python train.py --arch="inception" --train_examples=88335 --image_size=32 --norm="batchnorm" --depths=[3, 6, 6] --stem="single" --eps=1e-08 --alpha=2
Rows from block 11, named by matrix and row number. Each number is 200 + 40 x the weight over its row's rms, rounded and kept within 0 to 999. All counts start at 0. After the name is the row's rms in percent of the matrix's.
# b30: branch 2 3x3 conv (model.blocks.11.b3.0.weight, 132x88x3x3), inputs 80-87, a 3x3 kernel for each
b30.24,096,250,194,244,223,189,197,171,233,284,162,221,145,204,243,190,190,197,142,237,172,175,195,262,187,255,258,234,187,231,196,203,208,231,225,247,201,272,237,195,234,242,162,213,159,250,216,225,255,161,252,154,183,232,236,277,262,198,254,192,237,219,226,193,296,277,158,288,226,170,262,239,221
b30.25,098,160,148,234,203,188,217,234,205,178,120,148,118,154,153,149,160,198,254,156,194,260,192,175,184,192,197,277,193,203,171,238,224,299,172,302,212,217,199,206,133,209,210,217,127,208,229,180,230,162,178,170,122,145,192,237,134,209,204,186,199,156,171,137,154,187,166,154,244,157,214,232,192
b30.26,104,177,264,254,212,238,171,248,221,231,182,209,205,184,233,246,301,230,191,187,219,167,220,204,173,202,192,268,179,159,180,167,164,207,235,188,151,192,183,215,184,173,168,195,181,206,205,224,240,219,165,220,240,245,179,172,212,137,224,209,209,187,222,244,225,249,160,200,217,177,233,158,157
b30.27,108,272,201,236,255,194,181,212,222,153,221,217,221,191,218,168,172,216,174,179,187,116,272,144,150,217,180,117,215,216,169,231,238,176,221,242,163,201,218,164,262,228,239,295,294,265,164,191,177,183,152,186,143,188,124,260,265,224,221,251,232,221,233,243,197,159,233,217,143,142,171,187,211
b30.28,109,254,194,259,230,186,192,180,180,196,210,226,220,195,217,200,234,195,189,190,237,187,219,163,250,188,186,272,168,213,211,234,196,241,252,260,202,240,234,194,218,234,137,224,164,203,153,170,171,181,133,222,139,121,161,224,250,166,166,157,104,134,123,140,216,200,224,185,261,240,230,196,196
b30.29,096,145,156,173,178,181,185,184,158,148,262,184,191,125,173,145,212,159,204,161,173,163,225,142,174,234,228,180,160,139,170,178,151,196,199,189,223,174,109,105,192,182,238,142,197,261,218,259,242,266,203,142,266,229,195,214,144,160,186,200,241,218,175,162,148,173,218,179,157,126,161,199,159
b30.30,100,174,155,205,224,152,214,176,186,204,288,252,242,205,163,225,164,150,161,192,218,188,213,175,212,208,200,167,129,165,115,104,199,121,191,188,165,128,147,218,174,184,150,200,132,125,221,191,174,164,158,130,149,219,227,124,141,131,220,193,148,184,166,243,169,161,113,197,175,207,158,210,233
b30.31,094,166,174,190,251,210,125,212,191,110,148,216,195,276,161,143,193,204,178,269,183,175,274,234,186,244,147,151,203,160,219,125,241,203,185,203,131,158,126,158,98,105,171,155,185,209,224,307,218,237,182,229,174,207,264,140,142,209,235,161,151,234,176,167,228,198,208,188,258,197,187,167,213
b30.32,101,150,188,303,216,261,252,143,179,258,174,179,189,207,174,179,184,184,104,150,229,194,182,225,223,237,230,204,189,238,196,158,239,211,161,181,179,171,178,181,151,207,184,165,218,148,209,184,227,181,203,219,189,246,199,231,160,166,234,141,167,253,211,128,217,236,260,194,192,234,197,203,150
b30.33,099,160,172,170,219,214,204,154,294,248,208,212,224,195,243,181,238,213,239,250,207,142,201,227,193,263,174,253,205,166,172,170,237,154,213,167,217,200,202,162,252,244,141,194,196,202,261,208,188,237,214,263,145,224,197,247,174,113,233,230,157,143,195,143,242,147,216,211,163,126,152,194,150
b30.34,104,181,234,256,200,173,245,165,195,180,106,195,144,187,190,194,204,237,196,225,189,248,276,239,195,251,169,216,307,220,256,226,268,183,273,274,235,243,197,269,186,199,186,210,195,209,187,194,158,214,225,193,171,242,140,195,237,217,243,230,191,222,221,246,188,252,207,233,257,233,220,280,286
b30.35,101,185,251,143,262,273,173,163,119,203,221,185,161,145,181,231,178,176,177,219,221,228,161,188,185,141,177,162,168,251,191,251,162,139,158,214,92,271,291,203,244,230,123,212,196,159,117,186,224,114,162,230,153,241,214,187,250,248,189,214,179,213,236,212,188,191,203,229,218,214,168,232,162
b30.36,104,259,185,194,223,185,160,162,123,82,241,273,190,164,222,272,202,242,138,247,226,146,235,220,180,188,178,127,244,205,184,188,220,157,262,189,162,178,251,193,227,175,189,199,198,260,209,230,259,194,181,156,203,171,178,241,201,204,235,222,267,239,242,236,280,213,189,257,192,137,208,202,217
b30.37,099,138,217,202,199,270,232,222,176,197,181,211,231,183,206,196,234,192,135,237,218,216,245,203,282,232,220,265,228,205,188,179,185,185,242,255,190,186,220,192,215,178,265,207,239,282,222,160,166,162,163,171,206,149,185,224,224,175,235,219,250,201,204,252,218,203,250,218,227,212,180,252,247
b30.38,097,157,201,228,189,248,236,130,163,129,196,232,171,187,224,200,201,218,198,216,133,248,242,214,235,179,236,222,199,166,202,190,239,247,223,192,174,177,150,221,235,153,191,268,232,229,164,170,188,200,242,196,219,275,198,209,191,187,185,137,166,167,149,165,150,198,246,166,237,213,203,147,194
b30.39,102,170,214,197,188,257,236,194,177,211,219,177,216,168,192,148,203,234,253,242,216,203,209,191,236,203,251,213,185,282,222,232,224,209,207,247,270,141,185,171,180,228,235,199,201,152,154,198,184,156,245,232,224,182,240,239,154,138,162,108,146,170,144,108,177,246,210,252,294,221,187,228,282
b30.40,103,189,230,173,191,234,204,161,182,232,129,181,176,87,127,158,180,236,248,126,161,118,135,172,227,154,221,167,152,149,176,223,225,151,227,250,236,175,220,209,126,166,193,235,220,161,181,223,176,241,282,275,274,258,209,229,201,269,176,188,163,159,165,173,147,169,219,198,194,185,220,173,200
b30.41,104,228,186,171,225,238,208,178,210,217,158,196,200,195,256,244,243,192,206,217,154,188,191,252,165,205,184,268,198,161,231,202,125,221,191,158,209,151,206,186,190,171,196,218,218,200,236,219,236,212,199,203,208,121,189,199,220,199,183,206,155,183,183,177,263,234,139,207,167,160,158,223,177
b30.42,099,158,218,179,215,203,134,154,102,108,180,240,234,217,274,180,183,221,160,280,214,192,251,198,177,165,206,207,241,212,199,193,261,189,132,139,168,188,203,215,225,206,175,244,246,219,231,225,210,157,234,209,161,127,213,164,173,208,235,176,242,143,215,242,177,155,167,214,153,108,168,127,135
b30.43,105,204,239,197,215,177,169,143,167,169,166,151,152,148,115,125,177,181,153,157,107,206,165,146,222,159,153,198,195,171,170,260,216,216,132,157,157,155,182,224,147,197,216,208,204,209,171,179,145,143,209,161,162,185,137,155,156,168,168,173,156,195,190,195,169,230,237,166,247,194,189,204,208
b30.44,093,199,185,146,226,206,149,180,237,222,185,211,262,190,210,189,184,227,200,213,162,258,195,190,186,233,139,153,194,190,208,175,241,185,228,233,187,180,150,182,189,195,201,179,194,267,233,211,228,231,176,221,188,224,187,249,172,168,252,236,246,217,202,238,251,218,158,229,181,223,215,215,169
b30.45,100,260,157,263,130,206,192,180,211,296,215,274,216,190,211,159,200,212,152,185,182,275,185,228,240,181,208,278,214,151,165,143,215,242,207,165,226,207,240,178,225,172,162,256,250,210,249,188,254,246,184,160,117,223,254,172,136,197,196,212,223,159,154,200,175,168,254,154,233,189,174,256,262
b30.46,100,140,161,149,136,215,173,136,145,158,245,234,170,190,210,165,193,173,158,175,232,222,205,228,228,229,126,144,245,283,231,204,185,207,195,100,175,154,203,121,158,132,179,158,157,161,138,199,161,170,132,182,210,188,238,265,175,200,178,201,221,223,258,176,175,257,247,223,125,123,203,168,194
b30.47,098,137,220,147,199,174,240,234,173,202,167,152,166,204,178,266,185,212,218,185,183,240,189,183,202,172,270,225,182,132,173,218,192,234,241,223,272,185,162,162,155,142,147,213,218,229,172,187,265,207,246,289,218,280,239,232,179,211,180,191,214,213,152,209,240,244,247,195,273,233,238,191,209
b30.48,101,209,216,232,305,206,203,259,239,230,183,248,269,181,238,267,218,234,264,224,233,219,220,212,178,203,199,188,176,159,188,183,269,227,267,204,218,223,250,246,204,269,190,308,198,209,200,207,167,265,207,183,234,258,201,215,289,198,223,226,190,205,188,255,189,253,187,295,193,259,214,193,245
b30.49,102,230,143,189,141,207,128,205,213,229,165,177,175,206,184,157,184,149,150,215,161,207,118,148,209,135,151,148,230,223,199,188,164,168,157,133,169,290,241,259,270,218,165,176,177,187,153,184,208,109,219,171,206,164,162,263,245,143,225,195,181,240,179,184,176,178,202,166,178,210,93,216,133
b30.50,101,260,216,191,189,203,215,144,257,260,211,151,200,129,223,247,168,180,168,126,179,242,236,174,207,226,245,237,272,238,236,229,259,248,169,180,174,225,242,246,193,162,160,169,169,194,160,167,197,174,213,191,212,206,217,185,216,136,171,174,216,239,151,235,114,228,210,144,211,200,166,242,213
b30.51,103,111,168,215,167,144,261,223,207,205,175,185,243,125,173,201,169,197,214,225,181,196,174,211,235,187,177,234,286,267,231,272,216,248,244,209,219,206,187,278,195,193,229,169,255,233,239,206,276,163,230,139,144,197,155,169,159,209,174,155,225,212,222,180,229,259,228,219,195,216,245,172,220
b30.52,094,190,202,181,163,164,121,239,208,158,148,214,205,158,216,266,229,240,217,224,216,299,183,211,191,208,213,222,162,142,191,208,131,225,164,119,140,236,135,186,216,180,217,156,143,215,201,278,263,163,211,222,195,259,133,161,204,244,218,258,216,208,207,151,258,254,195,178,165,148,172,121,211
b30.53,104,188,189,193,257,216,180,217,223,236,255,259,201,284,177,245,167,220,242,202,177,282,177,153,203,289,177,180,255,185,196,188,233,228,171,186,239,172,204,218,263,261,181,272,241,206,242,158,245,195,191,268,243,199,193,167,217,229,185,147,250,179,218,168,206,192,215,199,247,217,245,211,217
b30.54,104,212,201,214,208,148,187,205,205,133,217,193,217,211,196,216,215,189,252,202,169,173,154,215,149,135,193,183,162,232,168,112,178,184,169,117,201,224,173,150,127,155,155,206,177,203,210,211,231,165,255,218,217,230,253,188,174,150,126,137,179,168,165,259,188,188,139,160,110,193,155,128,166
b30.55,099,234,202,158,239,195,166,170,254,204,215,258,251,240,187,183,142,186,172,196,163,154,220,211,152,120,208,162,234,149,154,215,175,224,123,172,168,207,235,191,157,197,181,192,160,190,160,185,162,159,162,216,161,194,253,204,135,192,138,154,206,242,157,232,233,192,221,154,183,171,87,242,197
b30.56,103,271,218,198,211,192,219,234,211,272,213,185,147,237,199,212,268,244,190,227,246,263,191,242,197,260,257,289,206,189,173,218,154,218,190,175,184,194,274,175,189,215,152,177,217,233,253,203,231,207,261,216,240,248,281,230,175,158,172,235,194,169,212,171,185,206,156,240,195,207,207,210,197
b30.57,100,192,141,192,126,161,173,242,159,145,145,237,225,225,170,191,206,223,189,188,202,160,206,154,167,139,200,151,166,203,227,190,227,240,246,173,227,133,180,227,233,185,203,246,251,215,202,184,204,225,168,135,240,200,194,195,177,232,215,187,230,257,220,172,137,118,210,203,212,225,147,159,302
b30.58,101,140,195,149,145,133,222,262,167,149,208,167,207,121,235,118,120,129,171,205,205,141,97,176,132,171,214,174,181,197,217,211,172,212,199,167,165,243,254,192,204,219,240,247,276,199,165,202,161,131,150,207,158,137,203,198,197,246,226,171,277,231,180,218,104,180,186,120,134,220,179,209,209
b30.59,100,189,270,236,161,235,193,232,133,199,137,186,208,208,256,221,195,227,187,172,158,180,186,206,173,263,282,181,228,182,165,186,167,204,152,127,208,223,171,157,140,105,175,134,196,206,221,300,220,220,228,192,177,192,128,220,198,193,160,200,124,154,137,228,274,187,153,149,170,107,221,154,205
b30.60,093,212,282,209,231,217,180,201,167,248,169,172,132,166,157,181,203,159,208,234,223,215,213,191,198,195,162,154,190,192,218,248,240,182,273,262,252,299,321,263,198,214,254,184,258,231,181,121,218,181,209,156,159,154,111,215,242,195,140,204,242,234,202,182,234,261,191,220,238,177,208,232,170
b30.61,098,161,252,270,209,211,234,257,172,191,266,226,248,216,227,275,285,170,218,255,276,224,270,237,234,194,177,247,178,249,210,221,261,187,124,214,226,142,215,248,178,233,191,143,144,141,222,197,243,247,157,240,201,259,158,209,204,124,189,221,198,228,214,240,165,283,238,192,183,174,246,187,224
b30.62,099,221,200,182,241,219,224,164,218,209,229,202,179,159,121,136,250,175,234,160,208,148,129,238,146,222,218,257,200,225,203,199,154,229,160,199,201,161,192,154,225,131,166,180,186,181,171,182,219,186,190,262,224,219,224,183,237,193,258,239,230,194,250,178,191,164,234,176,247,207,241,228,227
b30.63,104,222,214,197,257,194,216,173,256,224,194,203,199,203,190,152,206,269,170,231,230,222,229,220,224,192,195,298,184,191,266,236,156,237,233,222,193,142,213,207,164,217,194,221,182,222,190,184,233,239,237,201,206,117,174,211,241,210,217,202,173,171,121,174,243,203,197,205,203,170,230,169,240
b30.64,102,164,162,184,200,178,151,220,158,212,144,203,211,113,181,152,126,187,201,205,183,110,144,149,141,143,134,213,150,121,146,146,203,233,149,199,171,222,197,240,225,145,231,119,137,200,160,238,206,232,244,197,176,194,193,218,233,226,176,267,167,206,192,193,121,181,201,151,250,152,209,238,167
b30.65,097,214,204,186,264,225,252,202,195,224,177,232,236,178,171,209,141,225,249,238,177,141,224,173,226,243,158,234,247,204,257,242,224,278,260,277,181,187,225,287,234,265,250,251,279,279,195,256,221,226,253,180,220,190,189,169,279,255,196,297,221,234,298,205,197,183,227,209,247,201,216,287,260
b30.66,099,238,239,203,188,284,248,189,282,276,189,243,169,254,172,237,238,195,230,184,209,237,271,185,207,211,220,172,164,231,175,181,213,176,220,219,146,180,240,229,168,242,157,226,198,152,194,171,217,229,281,222,222,237,264,87,202,148,162,195,190,234,217,176,179,171,163,246,207,160,208,256,221
b30.67,101,214,211,176,244,241,198,138,206,111,222,200,147,244,221,199,183,194,222,219,214,192,186,125,172,214,126,185,133,181,211,240,156,208,158,242,126,159,198,237,227,182,123,189,187,207,192,186,175,189,223,227,202,211,200,226,169,175,188,191,160,217,107,91,222,124,122,128,134,176,198,168,75
b30.68,096,220,233,201,166,184,204,197,217,131,157,225,170,239,253,266,242,271,189,200,145,219,225,173,185,279,249,193,197,170,205,208,180,247,217,126,218,251,222,270,233,261,278,280,248,287,231,194,242,184,232,211,145,213,188,248,252,235,189,223,201,249,237,151,183,260,222,229,255,149,265,175,128
b30.69,101,210,227,247,159,232,229,153,279,145,120,193,145,168,235,208,158,246,256,227,183,239,216,151,228,200,252,174,210,195,200,180,207,210,153,225,229,208,234,199,179,192,187,249,148,224,205,162,219,224,248,183,170,148,137,209,138,127,138,124,192,209,155,194,188,186,120,253,173,121,210,162,195
b30.70,100,185,213,204,186,274,161,210,259,232,154,247,226,180,227,280,275,201,268,183,183,155,237,169,225,280,270,234,219,201,156,194,201,211,233,219,197,252,206,160,285,204,232,201,245,191,135,222,219,220,201,213,153,182,196,162,196,193,211,259,218,256,250,255,237,180,204,192,257,223,226,197,185
b30.71,100,177,156,161,121,109,89,206,164,155,186,227,201,209,139,158,165,181,151,143,218,174,178,137,176,194,179,188,218,206,221,229,200,187,153,198,130,234,180,179,99,142,144,149,112,127,169,244,152,167,203,137,232,172,239,150,115,218,184,143,131,160,151,201,196,218,193,165,203,233,124,153,208
b30.72,101,209,231,192,217,288,169,227,228,160,175,179,246,196,234,164,162,217,207,197,224,145,220,221,133,236,198,159,158,236,220,255,233,181,238,184,172,249,220,221,210,231,268,284,251,180,220,260,261,227,215,275,142,182,162,239,229,201,220,186,249,188,210,216,199,267,182,274,242,215,214,266,240
b30.73,099,185,255,150,152,110,170,219,150,199,201,135,239,250,162,223,234,218,208,163,190,223,204,190,244,218,193,145,187,202,178,191,229,257,200,204,197,209,211,168,184,229,214,208,216,166,160,219,178,199,202,255,218,147,134,215,143,175,242,178,148,205,160,205,227,165,182,154,183,202,194,211,185
b30.74,100,165,215,282,192,177,234,182,159,195,152,142,206,218,115,212,152,178,156,167,228,156,215,241,205,141,237,285,131,161,142,224,214,146,194,220,157,208,184,175,171,239,229,230,170,197,120,145,254,136,179,261,230,203,199,166,219,157,170,235,155,149,226,157,182,270,225,200,254,215,222,229,226
b30.75,102,140,154,168,136,163,194,214,201,139,207,202,201,238,239,169,133,193,218,229,179,208,197,219,159,144,134,178,122,145,182,171,95,188,127,118,138,132,163,171,132,143,165,187,117,138,182,138,214,169,155,225,137,218,169,191,156,218,171,216,146,202,147,188,176,95,123,128,115,176,200,97,120
b30.76,100,173,169,175,189,254,200,142,179,147,228,184,171,112,169,234,176,166,195,148,233,189,131,185,245,146,212,230,176,177,164,185,201,220,181,188,171,195,290,211,191,216,162,227,240,201,205,206,189,186,213,244,204,222,184,216,260,219,156,233,212,154,166,219,200,225,204,180,225,187,144,149,163
b30.77,100,232,171,167,185,230,260,221,248,171,205,152,204,218,185,173,137,195,210,157,221,191,165,283,277,214,276,274,263,199,190,292,191,179,172,260,210,155,158,170,184,185,193,260,182,255,153,162,181,167,202,256,147,210,163,239,227,208,174,152,229,120,173,205,223,217,227,258,289,278,238,312,232
b30.78,104,191,259,271,239,277,229,252,159,182,165,216,234,260,211,213,213,253,177,234,262,271,236,243,229,260,238,205,246,233,245,243,247,266,171,257,187,206,233,184,177,192,234,172,135,205,251,249,255,257,219,213,246,150,193,212,204,138,190,216,177,220,188,200,248,264,282,286,285,224,206,170,174
b30.79,097,251,267,258,159,222,277,204,218,202,156,191,173,174,120,184,234,172,239,236,263,179,219,215,195,258,258,230,238,208,295,177,272,297,198,263,308,168,227,246,185,201,227,246,212,234,186,234,184,206,184,249,213,209,167,247,158,195,275,242,147,230,151,155,197,243,258,189,186,281,214,198,288
b30.80,104,211,204,161,215,186,207,235,163,190,229,170,266,157,169,216,233,163,204,179,171,178,179,173,199,196,185,252,163,197,137,224,141,153,262,188,251,245,251,226,240,190,217,182,279,258,165,144,129,219,155,149,247,218,196,158,151,246,178,182,252,151,206,279,203,195,215,191,290,270,263,207,170
b30.81,108,98,205,116,129,161,237,174,206,120,136,152,219,209,161,220,177,218,226,161,127,208,159,187,138,190,190,153,174,137,130,142,143,149,103,101,125,114,137,151,143,189,186,103,124,190,208,198,213,216,211,234,211,186,245,175,158,194,189,135,171,233,179,204,189,165,175,219,139,143,237,184,147
b30.82,100,252,170,212,204,172,129,149,171,161,181,161,245,192,190,221,205,174,195,205,158,210,221,181,139,151,160,206,207,232,240,245,230,242,208,180,243,280,283,228,221,296,250,296,252,300,190,179,155,232,164,152,151,198,140,267,228,217,227,264,155,218,173,232,215,216,219,209,143,215,207,229,201
b30.83,094,256,255,293,184,134,254,227,116,219,195,127,150,199,244,242,244,229,169,158,242,200,169,233,176,207,156,261,235,174,248,238,201,131,138,110,182,112,230,122,153,103,214,234,196,217,223,217,213,198,131,247,250,231,121,183,122,178,262,200,124,258,204,262,320,202,267,207,204,161,140,154,128
b30.84,100,258,224,210,192,169,181,243,216,251,256,195,240,204,251,160,190,202,172,242,219,217,147,130,218,183,201,215,174,191,223,162,208,178,268,236,165,221,256,268,310,314,205,244,317,244,252,251,224,228,268,176,235,233,144,203,275,182,256,180,250,171,217,270,234,169,174,232,224,222,184,191,203
b30.85,105,217,142,181,229,195,208,249,222,198,231,139,108,168,184,192,258,231,185,113,141,188,176,191,159,188,195,130,161,149,160,204,158,207,139,152,184,132,222,171,218,199,208,163,197,196,201,234,164,187,190,240,269,228,226,260,220,213,213,258,210,246,216,205,165,168,124,197,174,134,168,200,201
b30.86,101,159,144,194,227,243,253,214,251,273,130,267,205,161,257,193,210,202,213,248,209,242,230,221,180,128,200,232,187,152,257,149,183,216,183,214,225,129,216,248,207,271,173,175,230,191,229,154,235,184,132,165,161,231,256,154,175,183,252,231,225,190,155,187,206,229,265,194,256,253,238,193,250
b30.87,101,208,141,176,224,241,235,219,225,261,122,132,182,177,181,160,171,228,202,132,147,158,174,217,216,203,317,246,199,164,216,195,234,201,256,261,231,180,182,165,235,236,159,261,230,254,142,183,276,229,239,212,186,237,191,204,192,233,197,236,179,234,132,210,211,194,168,274,195,187,291,200,156
b30.88,102,205,160,203,229,135,187,154,119,253,160,133,156,264,241,205,172,224,212,172,240,221,231,154,199,197,169,258,122,191,220,196,187,285,167,150,185,133,118,189,148,138,252,233,181,180,221,158,173,201,164,224,185,178,164,148,233,254,171,207,182,133,182,157,201,271,212,175,210,254,182,199,201
b30.89,099,212,272,235,230,230,162,188,217,217,195,123,144,148,152,238,145,188,246,167,176,205,239,170,160,224,173,209,173,154,201,265,211,225,203,236,203,229,172,257,291,265,164,207,249,183,176,153,205,159,221,188,227,216,135,200,239,135,212,166,182,235,220,180,200,191,148,155,164,219,173,275,203
b30.90,099,201,227,270,186,207,166,229,169,193,232,192,177,158,234,193,181,287,217,235,232,278,196,235,187,195,274,234,208,186,198,217,224,248,175,247,260,148,233,244,152,231,239,178,139,183,162,210,252,206,125,170,208,204,150,101,136,100,179,154,155,203,181,235,166,283,241,232,183,222,208,157,200
b30.91,104,204,194,241,191,221,192,162,180,201,196,114,168,219,135,197,242,142,175,230,279,272,178,224,167,227,176,170,311,321,313,246,248,244,202,198,161,206,235,237,206,231,260,147,168,175,174,186,171,156,191,170,190,173,192,161,184,159,199,208,205,283,205,263,150,219,183,181,194,202,198,160,235
b30.92,094,206,119,167,201,215,181,230,165,242,155,240,193,104,224,177,99,266,244,154,155,124,238,240,211,241,224,161,251,223,267,224,192,160,157,242,201,166,153,211,155,235,161,216,148,157,249,258,174,226,234,236,139,202,229,147,244,263,176,234,157,172,127,164,175,209,209,159,230,166,196,141,204
b30.93,101,179,279,235,238,219,196,241,239,223,194,206,221,269,190,181,149,208,198,201,250,166,197,234,224,175,134,159,196,201,242,165,179,169,179,272,258,245,168,216,259,275,229,174,216,175,165,173,185,190,127,128,216,182,162,139,195,185,197,155,272,150,158,220,135,256,192,181,147,232,250,256,186
b30.94,101,218,213,240,220,205,196,173,226,178,179,269,248,182,253,233,272,252,197,220,243,196,188,176,180,188,246,228,185,197,167,179,224,140,174,167,133,185,175,203,231,267,195,194,286,189,180,277,195,185,233,153,165,155,154,242,237,202,241,268,172,267,175,162,196,179,151,221,213,144,176,220,185
b30.95,096,146,178,210,225,148,162,147,185,221,249,229,169,243,155,218,167,213,91,229,213,242,211,182,224,154,191,169,154,148,221,119,170,163,106,194,189,138,174,183,233,227,197,174,162,165,155,225,205,150,216,250,210,181,210,189,195,157,166,147,145,183,187,212,128,173,234,135,152,157,124,149,209
b30.96,102,148,116,167,137,246,228,175,150,192,194,163,155,121,204,207,177,191,238,229,158,147,157,192,219,216,239,229,116,123,139,213,160,161,155,217,220,127,176,186,178,195,208,216,225,237,200,241,222,207,247,274,218,234,187,172,195,206,206,275,169,211,228,214,115,178,211,144,168,189,151,228,154
b30.97,097,246,220,193,178,214,141,120,172,219,206,243,222,227,237,200,174,224,214,123,205,200,175,203,217,178,177,172,244,174,169,224,178,164,205,161,180,176,109,156,177,122,216,176,168,131,260,246,135,229,176,217,244,191,224,229,256,223,213,213,175,134,163,202,165,162,218,215,151,100,199,223,165
b30.98,103,212,269,213,240,236,279,138,249,219,213,230,169,175,236,172,210,275,221,239,166,220,207,277,241,312,249,279,212,160,206,183,244,251,255,209,258,140,152,130,120,187,129,194,146,160,245,240,274,221,242,207,201,172,242,227,163,213,137,140,180,242,172,173,243,257,246,191,208,213,264,258,167
b30.99,104,180,239,240,158,197,252,248,175,156,139,146,204,186,203,206,272,245,193,209,220,256,221,178,233,197,228,183,220,235,212,168,154,250,181,238,169,239,163,221,207,186,210,227,134,202,178,116,198,136,138,203,178,169,193,171,163,196,199,229,220,208,206,243,171,168,240,193,268,259,234,175,199
b30.100,100,252,303,236,196,176,144,193,169,167,188,160,173,179,245,155,232,225,144,243,220,220,222,246,176,203,194,236,224,155,265,179,169,179,136,217,202,169,212,210,245,159,204,222,120,208,254,285,184,211,184,203,108,194,203,225,239,170,220,177,117,142,171,190,201,247,232,162,158,206,213,119,229
b30.101,102,118,137,247,180,203,170,186,179,245,246,202,224,260,227,173,190,177,189,209,152,141,150,235,147,122,254,138,203,221,183,196,182,141,114,159,158,221,218,191,261,219,233,161,223,239,185,180,156,161,203,206,187,219,224,178,268,255,194,165,247,222,150,154,215,157,182,171,149,233,218,142,180
b30.102,106,187,227,209,201,214,231,220,235,229,219,228,134,249,199,176,228,209,242,106,141,178,234,151,253,218,206,209,156,201,128,203,272,239,257,304,216,194,207,204,205,237,250,208,241,276,182,189,274,261,217,203,229,279,178,224,199,240,219,213,253,145,205,191,145,170,166,264,176,248,235,209,187
b30.103,100,225,193,233,206,233,230,162,171,190,200,202,210,202,185,237,211,240,193,217,265,241,248,252,266,209,204,265,228,197,251,277,186,212,218,208,231,198,233,170,201,251,261,175,252,222,185,239,279,166,227,227,189,190,197,174,181,268,211,240,239,182,172,250,220,169,240,233,232,170,147,171,194
b30.104,091,213,233,147,261,142,134,219,181,123,156,203,212,179,240,190,252,167,187,236,157,206,177,208,184,202,201,152,180,130,200,152,260,253,251,235,194,203,162,186,201,127,222,242,163,170,279,142,245,181,222,172,282,149,155,242,220,200,208,224,207,202,189,216,165,243,215,242,219,241,178,215,173
b30.105,103,173,222,171,142,204,186,197,221,186,253,242,166,157,191,250,156,140,214,246,248,266,183,145,238,141,135,141,264,208,214,165,206,202,198,146,127,195,151,206,176,165,170,153,181,193,208,212,195,148,252,162,142,178,178,120,157,236,129,208,239,167,222,228,183,167,225,175,181,204,162,201,158
b30.106,097,202,115,164,150,159,192,138,211,178,159,276,228,178,215,173,232,255,189,232,251,186,231,196,149,201,198,188,158,223,260,222,151,262,115,163,199,97,111,255,145,135,174,184,107,143,185,185,176,224,223,162,239,272,187,195,106,205,157,202,154,249,261,260,224,178,220,159,147,189,224,245,271
b30.107,096,247,172,228,224,240,197,197,239,147,188,242,209,177,171,226,181,201,187,280,177,187,224,242,216,163,177,209,255,223,122,206,140,194,179,247,109,256,220,144,278,175,126,250,146,154,217,185,144,242,223,214,266,221,187,201,265,193,225,219,237,205,281,268,200,149,212,226,211,176,239,170,150
b30.108,105,211,187,220,203,201,169,201,191,219,146,127,176,240,167,158,214,237,180,176,203,255,210,155,196,170,217,162,214,259,241,190,208,237,232,183,218,247,238,225,152,227,196,170,162,247,164,140,239,142,212,177,148,227,184,187,195,131,184,174,172,207,202,152,135,224,258,124,229,220,141,192,135
b30.109,101,157,218,112,245,242,256,203,232,216,191,263,258,184,193,277,176,204,242,187,130,170,153,203,165,150,194,201,121,123,119,161,159,171,173,188,198,144,245,161,204,223,255,187,242,213,195,215,134,256,203,213,183,203,213,181,183,189,243,216,261,257,255,224,130,228,138,242,212,195,220,185,238
b30.110,101,220,213,150,212,231,230,236,168,136,193,243,247,194,206,211,251,230,229,138,252,173,215,191,218,184,146,209,207,163,229,275,191,167,255,190,213,193,169,243,215,154,234,186,219,181,184,235,191,226,174,239,187,248,159,228,189,143,129,97,191,181,118,188,164,292,151,128,159,195,123,179,267
b30.111,099,147,121,172,239,135,150,192,233,182,182,206,207,155,129,170,200,231,201,178,206,142,251,190,176,189,203,188,193,183,100,197,229,175,156,207,202,159,107,97,182,144,188,139,196,135,242,211,177,164,240,251,226,257,241,224,191,188,186,247,237,186,174,157,248,218,158,238,186,171,190,170,101
b30.112,100,193,233,236,213,201,277,224,252,186,161,130,230,210,218,185,259,184,124,180,220,207,216,281,312,148,187,297,211,192,234,246,196,222,215,191,172,239,246,174,229,169,152,232,169,164,219,221,199,160,254,186,268,150,210,282,265,192,233,233,243,223,203,164,208,196,233,149,244,190,160,235,244
b30.113,100,143,175,183,193,170,159,201,200,196,174,245,219,157,185,265,232,207,223,182,210,172,136,134,191,241,179,136,164,189,171,157,172,199,266,163,201,159,145,133,205,147,175,189,221,172,174,253,244,231,194,141,219,147,190,131,225,226,174,149,152,193,210,191,203,182,177,184,210,216,170,222,214
b30.114,097,181,204,205,198,188,150,208,213,155,244,130,120,213,189,161,207,154,157,180,202,250,209,198,172,130,175,127,216,149,213,185,154,136,254,159,195,181,115,110,203,173,135,152,196,164,227,145,155,161,173,219,147,199,190,241,198,231,154,149,175,138,169,173,174,166,160,258,130,141,155,148,130
b30.115,101,253,233,172,227,230,155,231,171,129,188,158,164,168,209,237,159,141,238,176,171,124,249,162,201,215,209,139,205,112,182,226,147,104,239,212,119,210,193,167,242,228,226,190,236,181,186,206,170,184,150,137,202,194,216,161,276,232,226,252,226,252,278,169,273,190,160,291,169,179,210,180,231
b30.116,100,207,191,157,196,152,178,191,169,200,202,179,181,257,164,146,184,236,187,223,120,139,218,170,184,230,204,201,237,160,249,201,157,173,258,194,228,165,222,212,194,269,213,238,215,238,237,174,194,264,206,157,190,201,221,166,171,252,212,250,232,254,202,184,153,239,138,259,223,160,233,226,171
b30.117,109,200,161,208,217,193,214,217,180,196,219,264,225,236,212,238,205,215,153,291,316,233,166,226,173,172,243,153,294,247,176,168,225,164,185,201,163,225,202,217,207,177,169,230,212,187,180,210,190,178,160,194,144,167,151,142,158,154,192,194,189,206,160,220,189,230,175,160,186,243,190,196,172